A small contrastive image-text model, trained from scratch.
Model: 7.6M parameters, encoder norm layernorm, text encoder norm layernorm, text encoder activation gelu.
Training: adamw at rate 0.0011, batches of 512.
Data: trained on photos of plants and fungi (iNaturalist), 90422 training examples, 22.1 epochs.
Rows from block 5 of the image encoder of a small contrastive image-text model, named by matrix and row number. Rows with one number within an expert belong to one neuron, the router's apart. Each number is 128 + 24 x the weight over its row's rms, rounded and kept within 0 to 255. All counts start at 0. Numbers have three digits each. After the name is the row's rms in percent of the matrix's.
After each expert's rows are labels from the 100 images, of 14848, where the router gives the expert most weight on average: "place" is the part of the image that holds the peak. Only what is clearly more common there than usual is listed. The data: photos of plants and fungi (iNaturalist). In brackets: how many of the 100, against the usual share in percent.
# router: router (encoder.blocks.5.mlp.router.weight, 16x256), inputs 0-127
# up: expert up (encoder.blocks.5.mlp.up, 16x64x256), inputs 0-127
# down: expert down (encoder.blocks.5.mlp.down, 16x256x64, transposed), outputs 0-127

# expert 0
router.0 101:129116091116101111124129206134138080146113119134135125159133121101116141135114061113130147071132085136133127112161153105124153137121086109144127100123132121118086119148150110109122154124130122092109119102110095123158131113087133133142139079160138116098163143121065150111156193153142143078108107138145113111104146152112171125143109150128190151154123122087195129142156168153107159099126
up.0 108:135143155101167155109113112162152103146122091103136141122095141116127143116171101126133122142126107142129084131111115111162147083143130160108162112156128108080129143111157121155143085096159107109093145135146140103105112110133145124147114176120091134121108145125104112111173086165163115153107123121144141117148128118145130162126155114129135108104160136135113151153085066117146130151128
down.0 105:168115112125136148073162128152144133147156130092094120142118141128138130134144085140146129116121116163143142131131071140171153146143134136159129121079084103120136153136169167125094127124089092134140104110090146143142146143104116151126125107118154105145120120127146152143100119140143098127155128122099158131074120161144108123134108123164103076092099201139148137165126123138157109162141
up.1 066:114120127096123172096159153120112136119135115102127165113151129106121151154151124127083151183131126148162158148114119145131141161150102140103161133103116151095097143158139116152104152164129178136132141126141099133095118149125091109199178132148148135088090105117129100102126061142100093137139140152127143119099101158097112130075157084182092112076117133144132119153126101155135134150152
down.1 081:142126135124125173144145140106135119112134116129081160142080150147194158110145116123129129112136131153166144150174158146101127162125103097146118143170124120159085099103164133143131160128155136132110105095132157107115138145136153096151108135111156139181141119141086145159133118138128137083156186116149161097093120118140117125101150127127131104122069100099110139096137071129156149104145
up.2 066:132145189103156134132079094150077138126158122125135128101128135114130126128130077108115147110125101132136088111174139107164136135102138141110166162131112151152116141103067098156185099163129103177130174133127138104119127096134155095145156156132148089089123103134113117108111114137181118093111134114176175115129096159110129133117099160130148137092143141136137101152119109125134134105172
down.2 080:113148112120149152141171114162142145175123156152204136143111119160140159162148113085134112129164105114133157074125171144110137147123185147144136061098096108127110078087129111153099146106113134093175137175092137126111140093134144112190135142159137124112120116128105139138146085107170125167134130173130158153138173087135133147152098117124153139152095105124131111097137094105118106111151
up.3 073:117104105127116160092151100155116142134127110137046156113097144120110063103139164123164142127146101154162109107123119103171114126105102154128137164107120108121167117132134131134128140160138120113087128101153156132145129123096158160094147175123111106085123122092130108130152076164132132150130147113162141085129164099136167114095139101092092136129127116128101128145121161124152138086138
down.3 092:165103144045151123120126150129128125153119149139131137140126164165105132147121102133153116134189110087132140110136138136133135132105141132150140135160123174162156149148078128105142154118101107110131103122149149138154132143161112102132090137138089133098124164134161109180127153084112118111121179110130089131130118089128125150138111160131132126143114129118149119116102138152111103142109
up.4 090:134149158123110132102155074152107188118164146095100141122117130101127122114117121116117115154169149122116133126123114143157165103098121127087144147129119139128128103131135076187145134145119114110127116128105140128094107121145129127096120122134127116118121110092140113162149093147164099120139078115120111071140099122154134106080121137131129097105165133160092160150127143111169141138123
down.4 094:093110102151118158088119138107132113139097131136102126103129099139110150129119134170127142110095151113139102140120123189087116104161112166145143126103154105169074141161137129138136175115173081121133137143074100132150089111168158120147133150123114102124123114123105125162101148121143108152137113152139118128123138094115133165142112164104086140154163133122124149110147116095119140133145
up.5 058:096153126150138132157140101094134138160089150091122114087119187119121168121094111098128132104096169110123147156122136099132151099107129171177138116116102113100081144144111084169143126146103119134085179112123137136091117100095104105105130124166118053126089150182153125152086120100137121185123094115162133142095158129126130141079136127134098117111105113139136177142135097083128104097157
down.5 080:115106115145129128138185097118080123142126139130159088131096150146112149155127127132104123134125092108157119158118138124172105156114138109113144152121125123159140100141136124141113146145138151111107066106152106172139124185158127160127131110157109134142120124117147096093162151190143109111141160098153136103120130129156136097145146142128124084127146075201121083187122095181099138129123
place: top right (32 vs 14.1)

# expert 5
router.5 110:119144078081074087126180142119100132109134148119153142119104122131115126156104163116090082130099139133147122145108152123105141134130095133119104151128137125112137149122131106091112103124132100171154108139142124110162118154127104117143171124122116137092118118115202099091094136128130140142126115155129184114161154161135164130129131158112122116082138141133139106150119144138098167149141
up.0 082:120139109153090139080153115180103160157108125102106106137131190113169127135146137138133125134120144157118131106139162139201114143128152136092140115168116176105151123126102106166136144119153186126128149102110127106135126079093103118106171119125118121089110116124159103145132118126102087098121125147136108132138148153144140100084180129165135098128150104133090125163138132132134153183126
down.0 087:092094114119105130087119137117083085153119127114094138118119105167084120162177111122109148156110075128109105140104116117121145121120144096151163139104136116130094135142147138122156143139170119126140114136074086116121147119181147150175162131095134153116104112148161129162113089137116138119139183153100115068109141088064125108103158098161131137133151136125119113146105152130112127118131
up.1 077:122098131122075113156146095128090117105158102089134124122136132093133152142127131102118144152131168144126164122133117106172146139139152097141132152128149121099114090112133079138152153116125139112124160132143117115108129083145127108095137114145119149105083123099113127153141079155145156120151113118177099145132113122120148130116111083162140142115116099127100154175155130121139166156136
down.1 084:131122130147132146134183144075110132145131110080058109099119110110110171119123121138149127154162130139109157170140091122090097158099109156140101125149112117122166152092119155099161112116137118141129132096126081116119117137159158111132135108104085130115128137146079091152113109166131142128128127127121134144174111142137137153168102144178104101070139153118127090136168112084142176135137
up.2 111:127120127135137126126121102107138174147156107122120110145126146116110149113168100166145132151140113131126148113133110073154148117128117169103128167150123106117095168125127128146119136161138153129147108108150144075160105074102122140128160141073138104120119128117156097180093120130127095083099153129167127110133120103123089116124137120113126086121129144126140134097146132128169126144112
down.2 098:118136116118121170097109149127129157168143120185088098139129160128138099145126120111097097109131117124167114090146151126138098112142108145155143131138131114118097123143128105162166129122135116153136140154153082146097164131166100086111179112111115120115136127094095078149108136122107118143109101106128109127106118092095111077099140129163121170139125161140107146147116136111119110136116
up.3 177:162134086144113098144179120150101095095127173129145090130105118135120103100104099131157149149144178139131116132125140153130108150131141153132131121096127108093145133149094130142104097133077166150155083172145120132118111127111116093124130156146124154116132117114138103117140149133103110155123111136148132151112133085137135134140110134103128120103114163092129162151145155114138153119116
down.3 158:123092134135091135112100158110130107147161122106146094133073096143160147160111127183094165111141090154116098135121150122134126154146159094148111095124108145085111125121148097116156159109165142140109115137082108129091120142134112125118113115131108109103119142149105150104107132133159120144110140096094099146140097126077181140133116133118126127158151112134096116107116167104143157139122
up.4 162:126114149154142101118105121122126140133103136111111168114105139129166161120140115159114187115150101118160120132105153122162125120127119158109155117130164128063118124162124082165150138127104169136135141159137122158081157065113180138145179132125132125112084140125128105123159121149137125138106136143123138110118175114094109121108163141105140104088132088138149175181112131141116147141150
down.4 129:106138115112114139135141126136100094121141132171110057166091109108124114178112135099095126146156134139138148135132143165113122105131120119141104151141154127140150110130158153180103158080153152119119131090115146104148076154135208167130122122133109096137157122076097161130129139129114145107135071157141115136138143137117130085109153131126100131177118110095135090080138135144125146105115
up.5 063:148138173140108126126105118129089157162137134122149120097124126125124176100143148137109142088082148145117131123131096153162135112107108133081097112114113133122167099171126125137162153116090172153099161105092141136110126128162121126132124153152144112105105139157085095161109136172123118122123114099148131100135139099123156136080121085151135116107132165110129173164144114093136110071120
down.5 075:109149136097140136122152148173148127111061151121182160132129134155118086105168155116095168160084102116143127162082148141117164144115139157127110094120129148116157127103129110118093133111132146108137100157084106119127096154135173176140151087147117092100140124126135142121113147084099177161181108115098168092157141114124165152163096127128106191112108106116126124086124134110180117139117
place: bottom right (33 vs 14.1)

# expert 10
router.10 102:145125108125131089143133141088152107113099140179153090134170103086125151142175148136105133118134118113127135114128200133120109139117141098151125125151109140158111103100152112119107110113126097119083099167132102092154129130152120126108113139109139160122140113150127119141114146092145120128180142123098119122098143110127174084096080108094140116105128128121154148159102158139125109096101
up.0 086:108101140117065134089109118179131099135127123097082105161148149125072097124126131085140144158106146098177103142110146103133130151140116118137126124127113132122122091132182093101126105160131137129156102116107112118110156099127140168110149107080084136094159139085140131174170133121121136091112107142099120117170162132165132062082119157155152135141110132107133138132099154147089166151167
down.0 096:103137134105116146112177123149132131128158092167139084112129130118108173149130126119144115127093068165145126122127135126113133105139103112192118133092129144137122146126130131126071135123098155120111130106125154173143132130123140135090115123129172119126125102110159135137114117094119136127109109103108128116097169187117106158146105099137090153131132131151141157149094159157118119111141
up.1 071:110124132139115118102125160139078142140163175088151126119131130115140120111140127073164148090134161108116098133117060152155109112145126141106144132106108132117148119105106120136101113153121140175109144126115145145129151112128105116107129165138135157122121141116161136175115114165101095122137113142114138096109095108148120114105126133153166087119096105150115175170180127132152132120107
down.1 087:164096158111098091154105150128160130148171114142117105125110152172124141171145105138118133094107139164089130109140103127136085101171124143115134118143159167157140119075120114114116124120107129100119137146137103077127115122172120121152084119111151124116104150136141104145160140165092145127090114115116118136155088127133129138136135122166148122123134141107109150109127144123147130106111
up.2 071:173129135110157124152143098169103168101170115125172133118130103070120138113120085169127130177096144159118133128136120111162117138148147158091123107138124137094145096135144108124135117140118102152090163170128151137125106116094104109085161126180123152120111154135112101125114123116120128159155154158145122057089125156145146136138126158118152118134144179124122117134134092113114155129094
down.2 086:109158125114209133123144139113132112120129159131106145116138123111118128141151112136101112120126096139117105129124172139128116125109161091114144126147132150115177100120141114157122103152130149108108081127138111152187118121118134139165108122097126084114114108159123099126116109177119116151170127110076094100105162126122130137149102121087117124118132128142102099122160166134102190134118
up.3 072:181116097125132117111128087095061170130174107130129128129121165127122161129118120113129107131111167156100094123125119113166128119158122196138097089167106128093138155139121119160150136116122200125138148121060151121100120145122104135137110121121123135109123122139098109082116124162151120112153148097154134126147141134132125119105121125181124122126156105135148117152141142147150152120150
down.3 087:106121114136143146148088152136119126117141120134144118108149137156105091161103147144150159136133113139118128146125114125092113048105114125102086104149112136116158167099148154151116154117116098113138133125121152118062089121148091164150120101100167145133118149076147111108120122138071147090108113130105143142116126118129101125112126132165154151090107111137121141121158121143123172134129
up.4 059:150157104143173131124136095111128139122103115095172111111128147113162131115134112136136092138148116128125115149128129141172172108115135137122104120095179149120161090120183097128147139133140117136155157136130094120161149127153100132142107119140146122105157094182137091179114153119167055105132147097113165150106160120140098163068124121109134139121125117119111144152101128148134083154112
down.4 089:142137123139134125162111144140084138180121151130147123145123101123129113121131120177163114148129101140180088133145120117138082088170153146155145120095113101150060114099118157130144083103121089139133104098114125125126090072098110081100140124118080108141182080095105126106137137149124131150141110116136115147121107125132144129144169124118180121145148149097155105139101115158093115089118
up.5 066:122128088154126123146131150136097162153104164104135107128135127109153122142166128128160163145090099114122164121098155158157134090118124141149140128160127081110150089136168126143114128156091112205135107157101118141117147120178144074114154135146141126122100157122146093074113101123123107131151144123141118082118149145116122158128130091109122115134153132131113156090122126124149154178122
down.5 080:130117139132100118178133152135114117125108144132084132133144126157113133147150134175154108141123119128173121160127152135101111100126133125137084094071151156120143117121108117080121126120079103158106136122139160125128110145140176138095126079125152117112148113098088143136139102155074096123143169144121125107124154138132097161136084125167113138131147097146167144076137073135130116084148
place: top centre (29 vs 9.4)

# expert 4
router.4 111:082120116137154149155075129121144131118074150146119126142137137090127185110159133172104085130140129137136131159132119150106111108110116130082112155145172177110167116129173115141168124133135175158156123148110106128124119135143131108094107174120171160129101130130108091135120110110132130132159147093144099133121134084114161108124121095130140118111154116094125128126121094112096129121169
up.9 066:126122080149135104130135115135109128103144155100116178118111155119130077159160144117084116123109162107154141159082115142124140091122110133086132145128109108125144112146103093132141097149132061136127146171137133105154092130151126116103145133157129120124132147126132140129140103162137106084106140143158130114095164149075165071072162097113164129116151148082155141118107129142125123124084
down.9 082:112120134053157111125119097152105120123143120143150135113149137114087102152111139112128105114075134173127104109121103104098088184133101103109122134123107131180115101165101153141093120166155182128174101146156103119116129124143134112141090140128124106131131166121159115149115153132122138136151147189157135153129119123137114114128092082111161130176117138114137130157140129109144166152120
up.10 151:116138126133145198130160114159116137129123161137187096107130133130148142136082141113099107102143102174104114108108133092104104096126095122114104087190167152122148138143164115105156114135134144126101150138102140115147120140155140098122142099169138128084121173109136128127120119149125127114122118151122119092137096129147124075147111082170124136151102102114161111125136117107140128121098
down.10 132:086149062122113139151139166135091121134116102104095104144133099169114068160122142140131125127132160146184126141167120120078134087130081158146142118128115128194132129159101098098112130096178138159117083108129145069157158157132094144106120122104122154109134103095164122150114103125118143118136107132075100185100155167155138121145142117154115130142147197134116134141128107114121148107148
up.11 084:154111107113119158132127136139124187091149116094154125099115115104143148098123132137143145114110164166123122117152083110136108134107113187114155146136108160143156124109136107128133090115076125095121125133102089156082156105130111142124120101112168107162118164156112104159156159158149140091150123115126124118171126102123132128093105115137158080114145121131098141130163127085121124109101
down.11 092:121105178118169136133130175151169118159127121116126121099119137147152106135154143089136104129143065113128106123144192134091114094140127144123108147137121122089140112142110141106150124104166120111130110138126117104133140105131153114146148131111174133123065138122116101118086093116108095130084126120141107130107159109080129153161165158159115136157120112144110116130148123153154151133111
up.12 205:123172091138110122145108114108113147151099123117144093110120117113131149122131096114166111139134152196109156139142092131125146121110104119137125139085110114129143155159120117111123126123135138126122129187144142082157176109128086112106125079149130103091151122110120135150136155129103105108175085150157129106090073157131093123107154112115143120133141133125144117174132122130120119127119
down.12 170:169106107114074114148146127125098118100109118091160118149140126159118095151092089125160170108143150142138114119115129125097150182130144123159113149091093093139109147136119106089155105134091110126168124221100117116099167128130122150115121124120090096127123117115156160115078152129135171086116094123152147111124116137101147129158095155128146112155149111112122145142130129181121158127104
up.13 058:121148165143158132186147093103078124121151145047106115136114151111104160152112105094156129148132148102125106158124140149159111134121111152141113112138127121117118108169122139173119135129109118116123156148118145160159162114149109148136130125132141097134110153113157125123193143132107120105127113131139100091154105107157118111052141124115167112110104133121148151129095108120129125151120
down.13 083:123155128115106114160120116116125088164133104120136123129105100141132157136107145105128138178123129153083122140102089134111106045118159101085137123158141138123144185116133125152157143142129096144154141150119143168170151165156111118134093140100156175149123137120066127109166126126160135131122165149138157122134141133144142125158171111155135124137108163141141170119149118154144097098175
up.14 070:146127153120118130163118128137141141178143095124148134086148137105134152138116110148118151132104145131088078134106131125130158152162094178132115147135112165107120104119124079106138102142161146123096144115116118091140117117179139114100123159144127113110142111126107162073135091159128088136110101149146158110089092079133105161123136114165127111089118129131149126116122108130116059139157
down.14 088:135106090103090109120132116123120146129134148133125128142112127120139147101142165132118123142114136148096139112132120147113091108114142111118112117140073100111120148138150126184075119137127117142131112138126122134118133124160100170118165103143135143134149138116127102120127125127101144203110114143137186138140130177149099164109093118162091117083161181122143112111138167131126142154117
place: centre (63 vs 6.2)

# expert 14
router.14 131:164114157135134145142133118144136129133144141129126129122127102166128088149131149092100114175126120191160133090124141160144194126115087158153159115128128098158098082125104151098103121169144109175091161101146119149149117134093150128095110136140150115126100143126129140151130084133134137160117158123110120133124167097139079150121125116154140132135119112137128142105154128134115090107173
up.0 064:113150132187122148129131143137090139165136082079128117084090144107135138118131111132140122104130152102123180110139111112145090110158130133122183137144166138117138134133169066147148139136105139163107145140111124117122118112124118092132137139108142150138119130155117083142127145135128123101112128116149097085133075115146159153073164098163097126155122080130127134128139097130131112125117
down.0 082:144127162167144134121127101135103142125119146130142099151124114168117122129110164081083125110111145144134154151111084151099122143117101127102111132083141119121132124140151183159150122083119152142109135152114101176164121165133129124167101123133101135093107152155144134138131145169167113118135096099145107151103149142087092107154113127108147146114108148122107151131092113146102162126154
up.1 088:133132122121141107097067100103140110107112117101131123110137171113098224117144134146169137139109116116099159100101105149100149115135173109120135125113134091129135124126124117092144116121092146170102189124150125158121094130156122158137141129088137126110078128143154135105085147122086139085163163099126135115096117098138100130108168105180121141121127098139122157179144120108125138116132
down.1 104:109151108113143160126096153136145137115141093135156144130089156134111132132114120156114130104087138114160144122110108098087118137088105158136117136138142182119148067145162122121151159073166145136109183088146168137104129131116124132073105152108091101142094105131145128098130089107105152142105102151095151132149101121164124110165100096158120109107134111138125123108125138123156116153110
up.2 053:120116094108091125139090121151096153100111105095152123104099144087115163127112108125162142138121133089169109108137140129182115072156135121075118098104120095134114104130133107135132089123102131127136113100128132147121118161116118146123168108177122130128126133139139136128120137125136121128158073151130151109120132099150142112116134102094085083085103144138147161165078135109161127101095
down.2 077:125154123103110174125106129148134148163126113151120112136122181117103164086121101127128151109145200153142127133135147098138131115153116150126084123151120076123074121110127150121125137115153106138113128117138085133126157181125147106112106144144175133120088165129122061126126142167137144132059089098103144149142095143176106111163136074123136126092125124144130130133177123143127162109161
up.3 059:139116128160102176121125107089105089141155118104100106086121182098080149121083132144162148115110160152132118146149127126145107098127119141103174098141106125103155167170163055139149126127089178140129150091149127154117109132085094129107135118137113112062102149122112098131146155135167118155114102130112155137160118110129123156107148118114159114129148136162134132150126146100152159128144
down.3 080:148114152103091167083105107132152109091115121168112183090115121118108163127149163139107102147124122127169112172115118151117139079163080113147137162125087102125146116108105136107140105106139071123132138125122112098140135113097118140148141119096127106135156105136106083180132124114128140119136184114088135107115155149135148109173145119151123149157144132147127153130105114187129131117117
up.4 064:126154083174108139058139119123154130116138164126138149107146145131163148129173147114103175117061144091130121122154120129169123099113160137151127141124151116125147132141104126124133065126122120105155115110150092145111114136169147066093145133132123201139100149106110090101122093110122123116140107153158067121058132128152112126110097147111099123114126132097137149117124137137157139162125
down.4 083:113117122104108167107140140122124146090165135093069083102147145143135156123113133093186174105094166122125091114170147118119128116136121098178133112120156156119139144118129170139158137099176130189126125124112127135114145102109147112112123095150139112174141135128107128087143129163162192145137103114126103133104153171119120142135126115133143091116121142122128113141085158102152109140126
up.5 082:121112089118113101148138121145121128136171089138112171119107150072178161121132092151121160101138136119122098153090093163144119145134108105107132136104080154128179161133149111103146140153151152167134168155160115123128106083172071110101120087145151146110111147129108092174177113098097090131187078108130118107088068071149137130129133135093156088082121142132157143130139135122148136138095
down.5 086:148120148157128157142160110098122084118141121144159164088120159146100128101098147162150134147127154133139135148147117111193110171142124140153165123119116109154121087169149150121129158112150134122130128147149160120115166101106169121122123139120174120092126100130115143140161099105127141139138164142105133156112152143101154107112121145095125111135140160175144073157111148143129179156121
place: bottom right (32 vs 14.1)

# expert 13
router.13 084:107111065117087111143104155146163126108117112138110106151108107156107130114117117089147077090101106123086108165144096082146119113113112136122107113159146114090138098114128139103115140139142100064152062156099137133123111125154148135108117109127119156149157150129153098123142154084117104145140167148105154145118140126149156104151122161063133105118143104111175108123157147175126125143121
up.0 071:099130165174123104093178135172111134106100101114101152168123137104174162128126106108180082152096160121134109130127111127143101127151134141124152135117110159118167126159121075152134112155112140156130140172148118118151123075116147133150155118144178105104098141132133082151188116130120109127098112100139092116132108114137131130093131081097081133121142117154113131131112100082183118124139
down.0 089:116109093114124068168140133163109182131149097107116110176146109181137123126145141103152107140131134078106069096120075177153153122104128171100117126143113110170072142136138116127095132158113125097111143164080157111129140082078113146127112121160122148123125105132149112122095151127127154131110136141131146087162126133152125154091133138127143103157115178149101138115088134144128144094069
up.1 094:135105110124148121086157117136131178155135189106122146119113126125157134096113154119112126138146114110154113120114101212133101152106111128097098127101144119127122146114104087126138126154166117130098163088164109154117108121134142150125132128149131134137118188099090130098135080135134138165141078071150138093116141130133136155121122129121114129142105139125114116129135140129107172130112
down.1 088:127159157128130164187126122135116116120110122121061146138135132123120131131143135139145153120142143109164132137126124128105114129161116073090124092098146113115100160099137139188064167109146122084112127121153090097131124077118137137147110130108100146104132115124129146150110176109158146129163138092142131166118120113101144116105139110151092125095168144161173132118140129131134096131124
up.2 108:140114112109114123103085123168107123148121134144133123114128144109112179083111155158152138117086107142127150133122127107143092122143146115126180145139125102126142212149158125153105115150097138086148116083117144114080101113113151122131153122137153174143095169164113079117169137134150124051125154126099137123179135097118169135127141105139150116115122144117139121113130084091154124119122
down.2 099:098134132146140117162129139149147120127178147127108121117122165110114114119108151147118176146132156123123142077122141107118091114129160133153137107093100109134117071141143120100102133082129132117152105099097134117091157187175152127139121120161106160114091115144103154137085156121120114114139142090088123153156113119118125122095118102105127114148125142128137164171118129114122146110130
up.3 196:135117112090138165136109119124132115101154118148159152097120173122141180145130119100144107139138138140142155121160132118149104124157116127092087110069112118122135097113088136135163089121147167124122107101175115083152152119126074101083171126087160121139116094164157147107147111133148101117137088135125150155120085082128123129117140140092125112146157141120120124126117132102141123131123
down.3 160:127132139159121159167115121064126159126147141122090132113165111154102139121114112145112124061186086090142165122129142107137096170140173112117114127165143140114080170153115171099132117149127158133092132083098117104167162145124137109139114168162129093132149126101130137098135097134148127136124110075149109162119141159108104100137147114127092112137125076149138035099114135112118125115108
up.4 059:083144131141159178067090132142091125144135111113124114105144160136144156127151124158134111152154155177140163129117103132146135127182136120111135136168101135118165192104135083169170099116169156114172125144109109138134099117121131140139148093104151105132159168119168127146105111145118117130089110103128151127161161144151123162119142159120141129099105158139146150164146146125147166107115
down.4 086:104105109114105144104112123140088174132144123098093166129151115088147113100104133134120158107139193133126118136164149147138129133105121142131111131156147106118119131089123115134083078139101143146119162116141130163106134133164100165110161164138093143157141130137153138120084115121126094135120099136106155124105146124118118115098152123105102095139137172131140144130156097132156121095100
up.5 061:160172136158117106084123134140144130104092112100114118092111114123124137138180105147165132105121125151120128145145162111113132131131073158082140099107106133142128115127105104133114135100170173139128152115135116094094106079096076117142132114153161135100120144117109059169163133140141138103144090138159115105083136136133138111113132132096107132135080106116116148152140157098147120107105
down.5 086:111157163106123146132123101160101132124096145144198135100132112181100093126114118091112131114124145127132164139093131132099142135093110093114151121098123133130118105136104130112128152113112127117146141133088149132155110145142109176151146084136187084141161146158105123143144135159137128103132109093083113181139091142197111130127136110142093159195133166113114136102170135103123144109109
place: bottom right (38 vs 14.1); bottom centre (26 vs 9.4)

# expert 9
router.9 121:126133109132123133111109120104140139170109107111150123113128142153137137052145123168111169097102142096119146168121132104125151123159125122134114090096142062085139123117089102117129109118142106101124128088101150151108138127175170091076108090147098154110119101134156146145214087116127155131095119102165107151089094154142122119122103144141135144116144089140102152117107111134179135111093
up.0 050:136146098145082098159157120137105089142173125099149193110100156109108138134147086164112125119134156120117108149110087157146123091142130158074133135117156101134083110164155097145166098145041124133168103131125121115126098150149174128126118124122132104103095165161134119175133091133091122144076119087106107068168109126132128096117145140113138137149122155166130110152131169116142162137127
down.0 072:123166138139114094118127080143126135124111168147150163103145113123117156122164126127123155141178112115115102100094150137133149138133157134105129150171131079102112152144123147131106093132142138138158168125132130110108115128121125064128138155126134149126164081121147112085135133109104120089123141158114132106132103113090097122131098113104132169126161144110140129125102098112151124101071
up.1 103:162108115122158100108141152125131129080175139085164158130095130102112106103163135125162167138150160126135110107130131121113114145121124146132113139136138113099166081112117113116113156150052134124087119145145147123145119128102140124108129166092140108130146145123144133116138087131137125204117162101064126133124133131162127151109122138125123128119152120138100124139121128115150124115077
down.1 106:135173100114144085127142136143126138110157101127130136165151141137148112137091105096093092090151136128145138113081142118156120131149109130141148112139142091104160104119152154137113118141139121098098123138161131128162145146093147141071085134150136146163105124163142096160150115154157087143123194138155144133107158116123142099129145176200116124091094113130151159069163115176130104171143
up.2 059:092154073095148117111152099118132099096157107088135164111130135092150124137099119157170133115138138131151127126142111156175122123123085146144080087138164157112120099101104115120161119125141129164104147134106174140123137122090084089126116184149127137066139148159146115183107118107192123138146137140144112123117158107143111139100177118181097133129120106164087162153135129111087148129174
down.2 081:102102130118135161118084136129165143149129138156125123147150128140141150126139111131125114131157118144077156132125113131146140135143135116174169102143121120116124107125132152126105145115157141101097121099122067114097122170132135111155082133174128125130116148145133136136125124102162112110115079142079162129143133108184167073153130126076097075139131136131132163103139143111152090109096
up.3 051:104112154167138155123072124152148138126149113088127145164099143135160154134129110107155143138098122117132080160108097141064111113169165127117099162114110149090101121145111100135158104116150191135105164113077131135133122107140121143116141174140144123120116178166087121154135136178115101119118141153122144079117078126100158145170159079133114128146153149123145137128127146125139145119101
down.3 077:125106125142112109151158110123083141129132132101123158166110157109107097117156099168155124093065148113138114146157166133162169138125170145119156100091116102152156072094122084146101115099103114141086115104154136153137136117107122153134151120136119143104114137113115122130132124113162159160106115131121116187110118104143124134122125123155083142132126148132148117134178141130144139108133
up.4 051:112132150125133086094132130133088139116152159116144108123147139104118093143165106129114099101116154172138114084110109063170132131146136196117111113113108125138148155123098130121125120124136129162123135123132117128099139130126078149117131154139145130139110145145118136167111131144140114117159135111139101099130160143081159181129135125138168127109161118119136127143114102070161139128153
down.4 074:145115126111128187132117115130078110132146156088099122081099145162104150094160125109111155109133139133115134159159155113103096173139103123135103155136139110145107153168131138112125130130138120121076144105119127112056138157087105105129125113088181141113116100178152127093102161152122085143161152119125126122134150124133177121116172104156114098183108139116153101087110138125140123145121
up.5 056:138111106133133131108141083144098155104154116126088105129123158090122175138131148090142127081099127152154114127128099091123158141164152129092133095152151150118095147116124096126154132158103146154073160112116136103163088089140122117161167188137138112084093153111186084137113125145134083157154148157136094143145143131147094111091152093121153111105143133193158130141124117143143137131130
down.5 074:147125115127168153155166129144119132146149137128119192076159090152115091143156109158118173158153127085139108114118168122117126141195076136092116140101129125098137119137143160121161125131118127151144146161137130126144112116103160128109123150111139130089150127144170105102129097149105145147148114164089141136134136127155153124121121169111148112120156131119127079109095147121116138093087
place: centre (26 vs 6.2)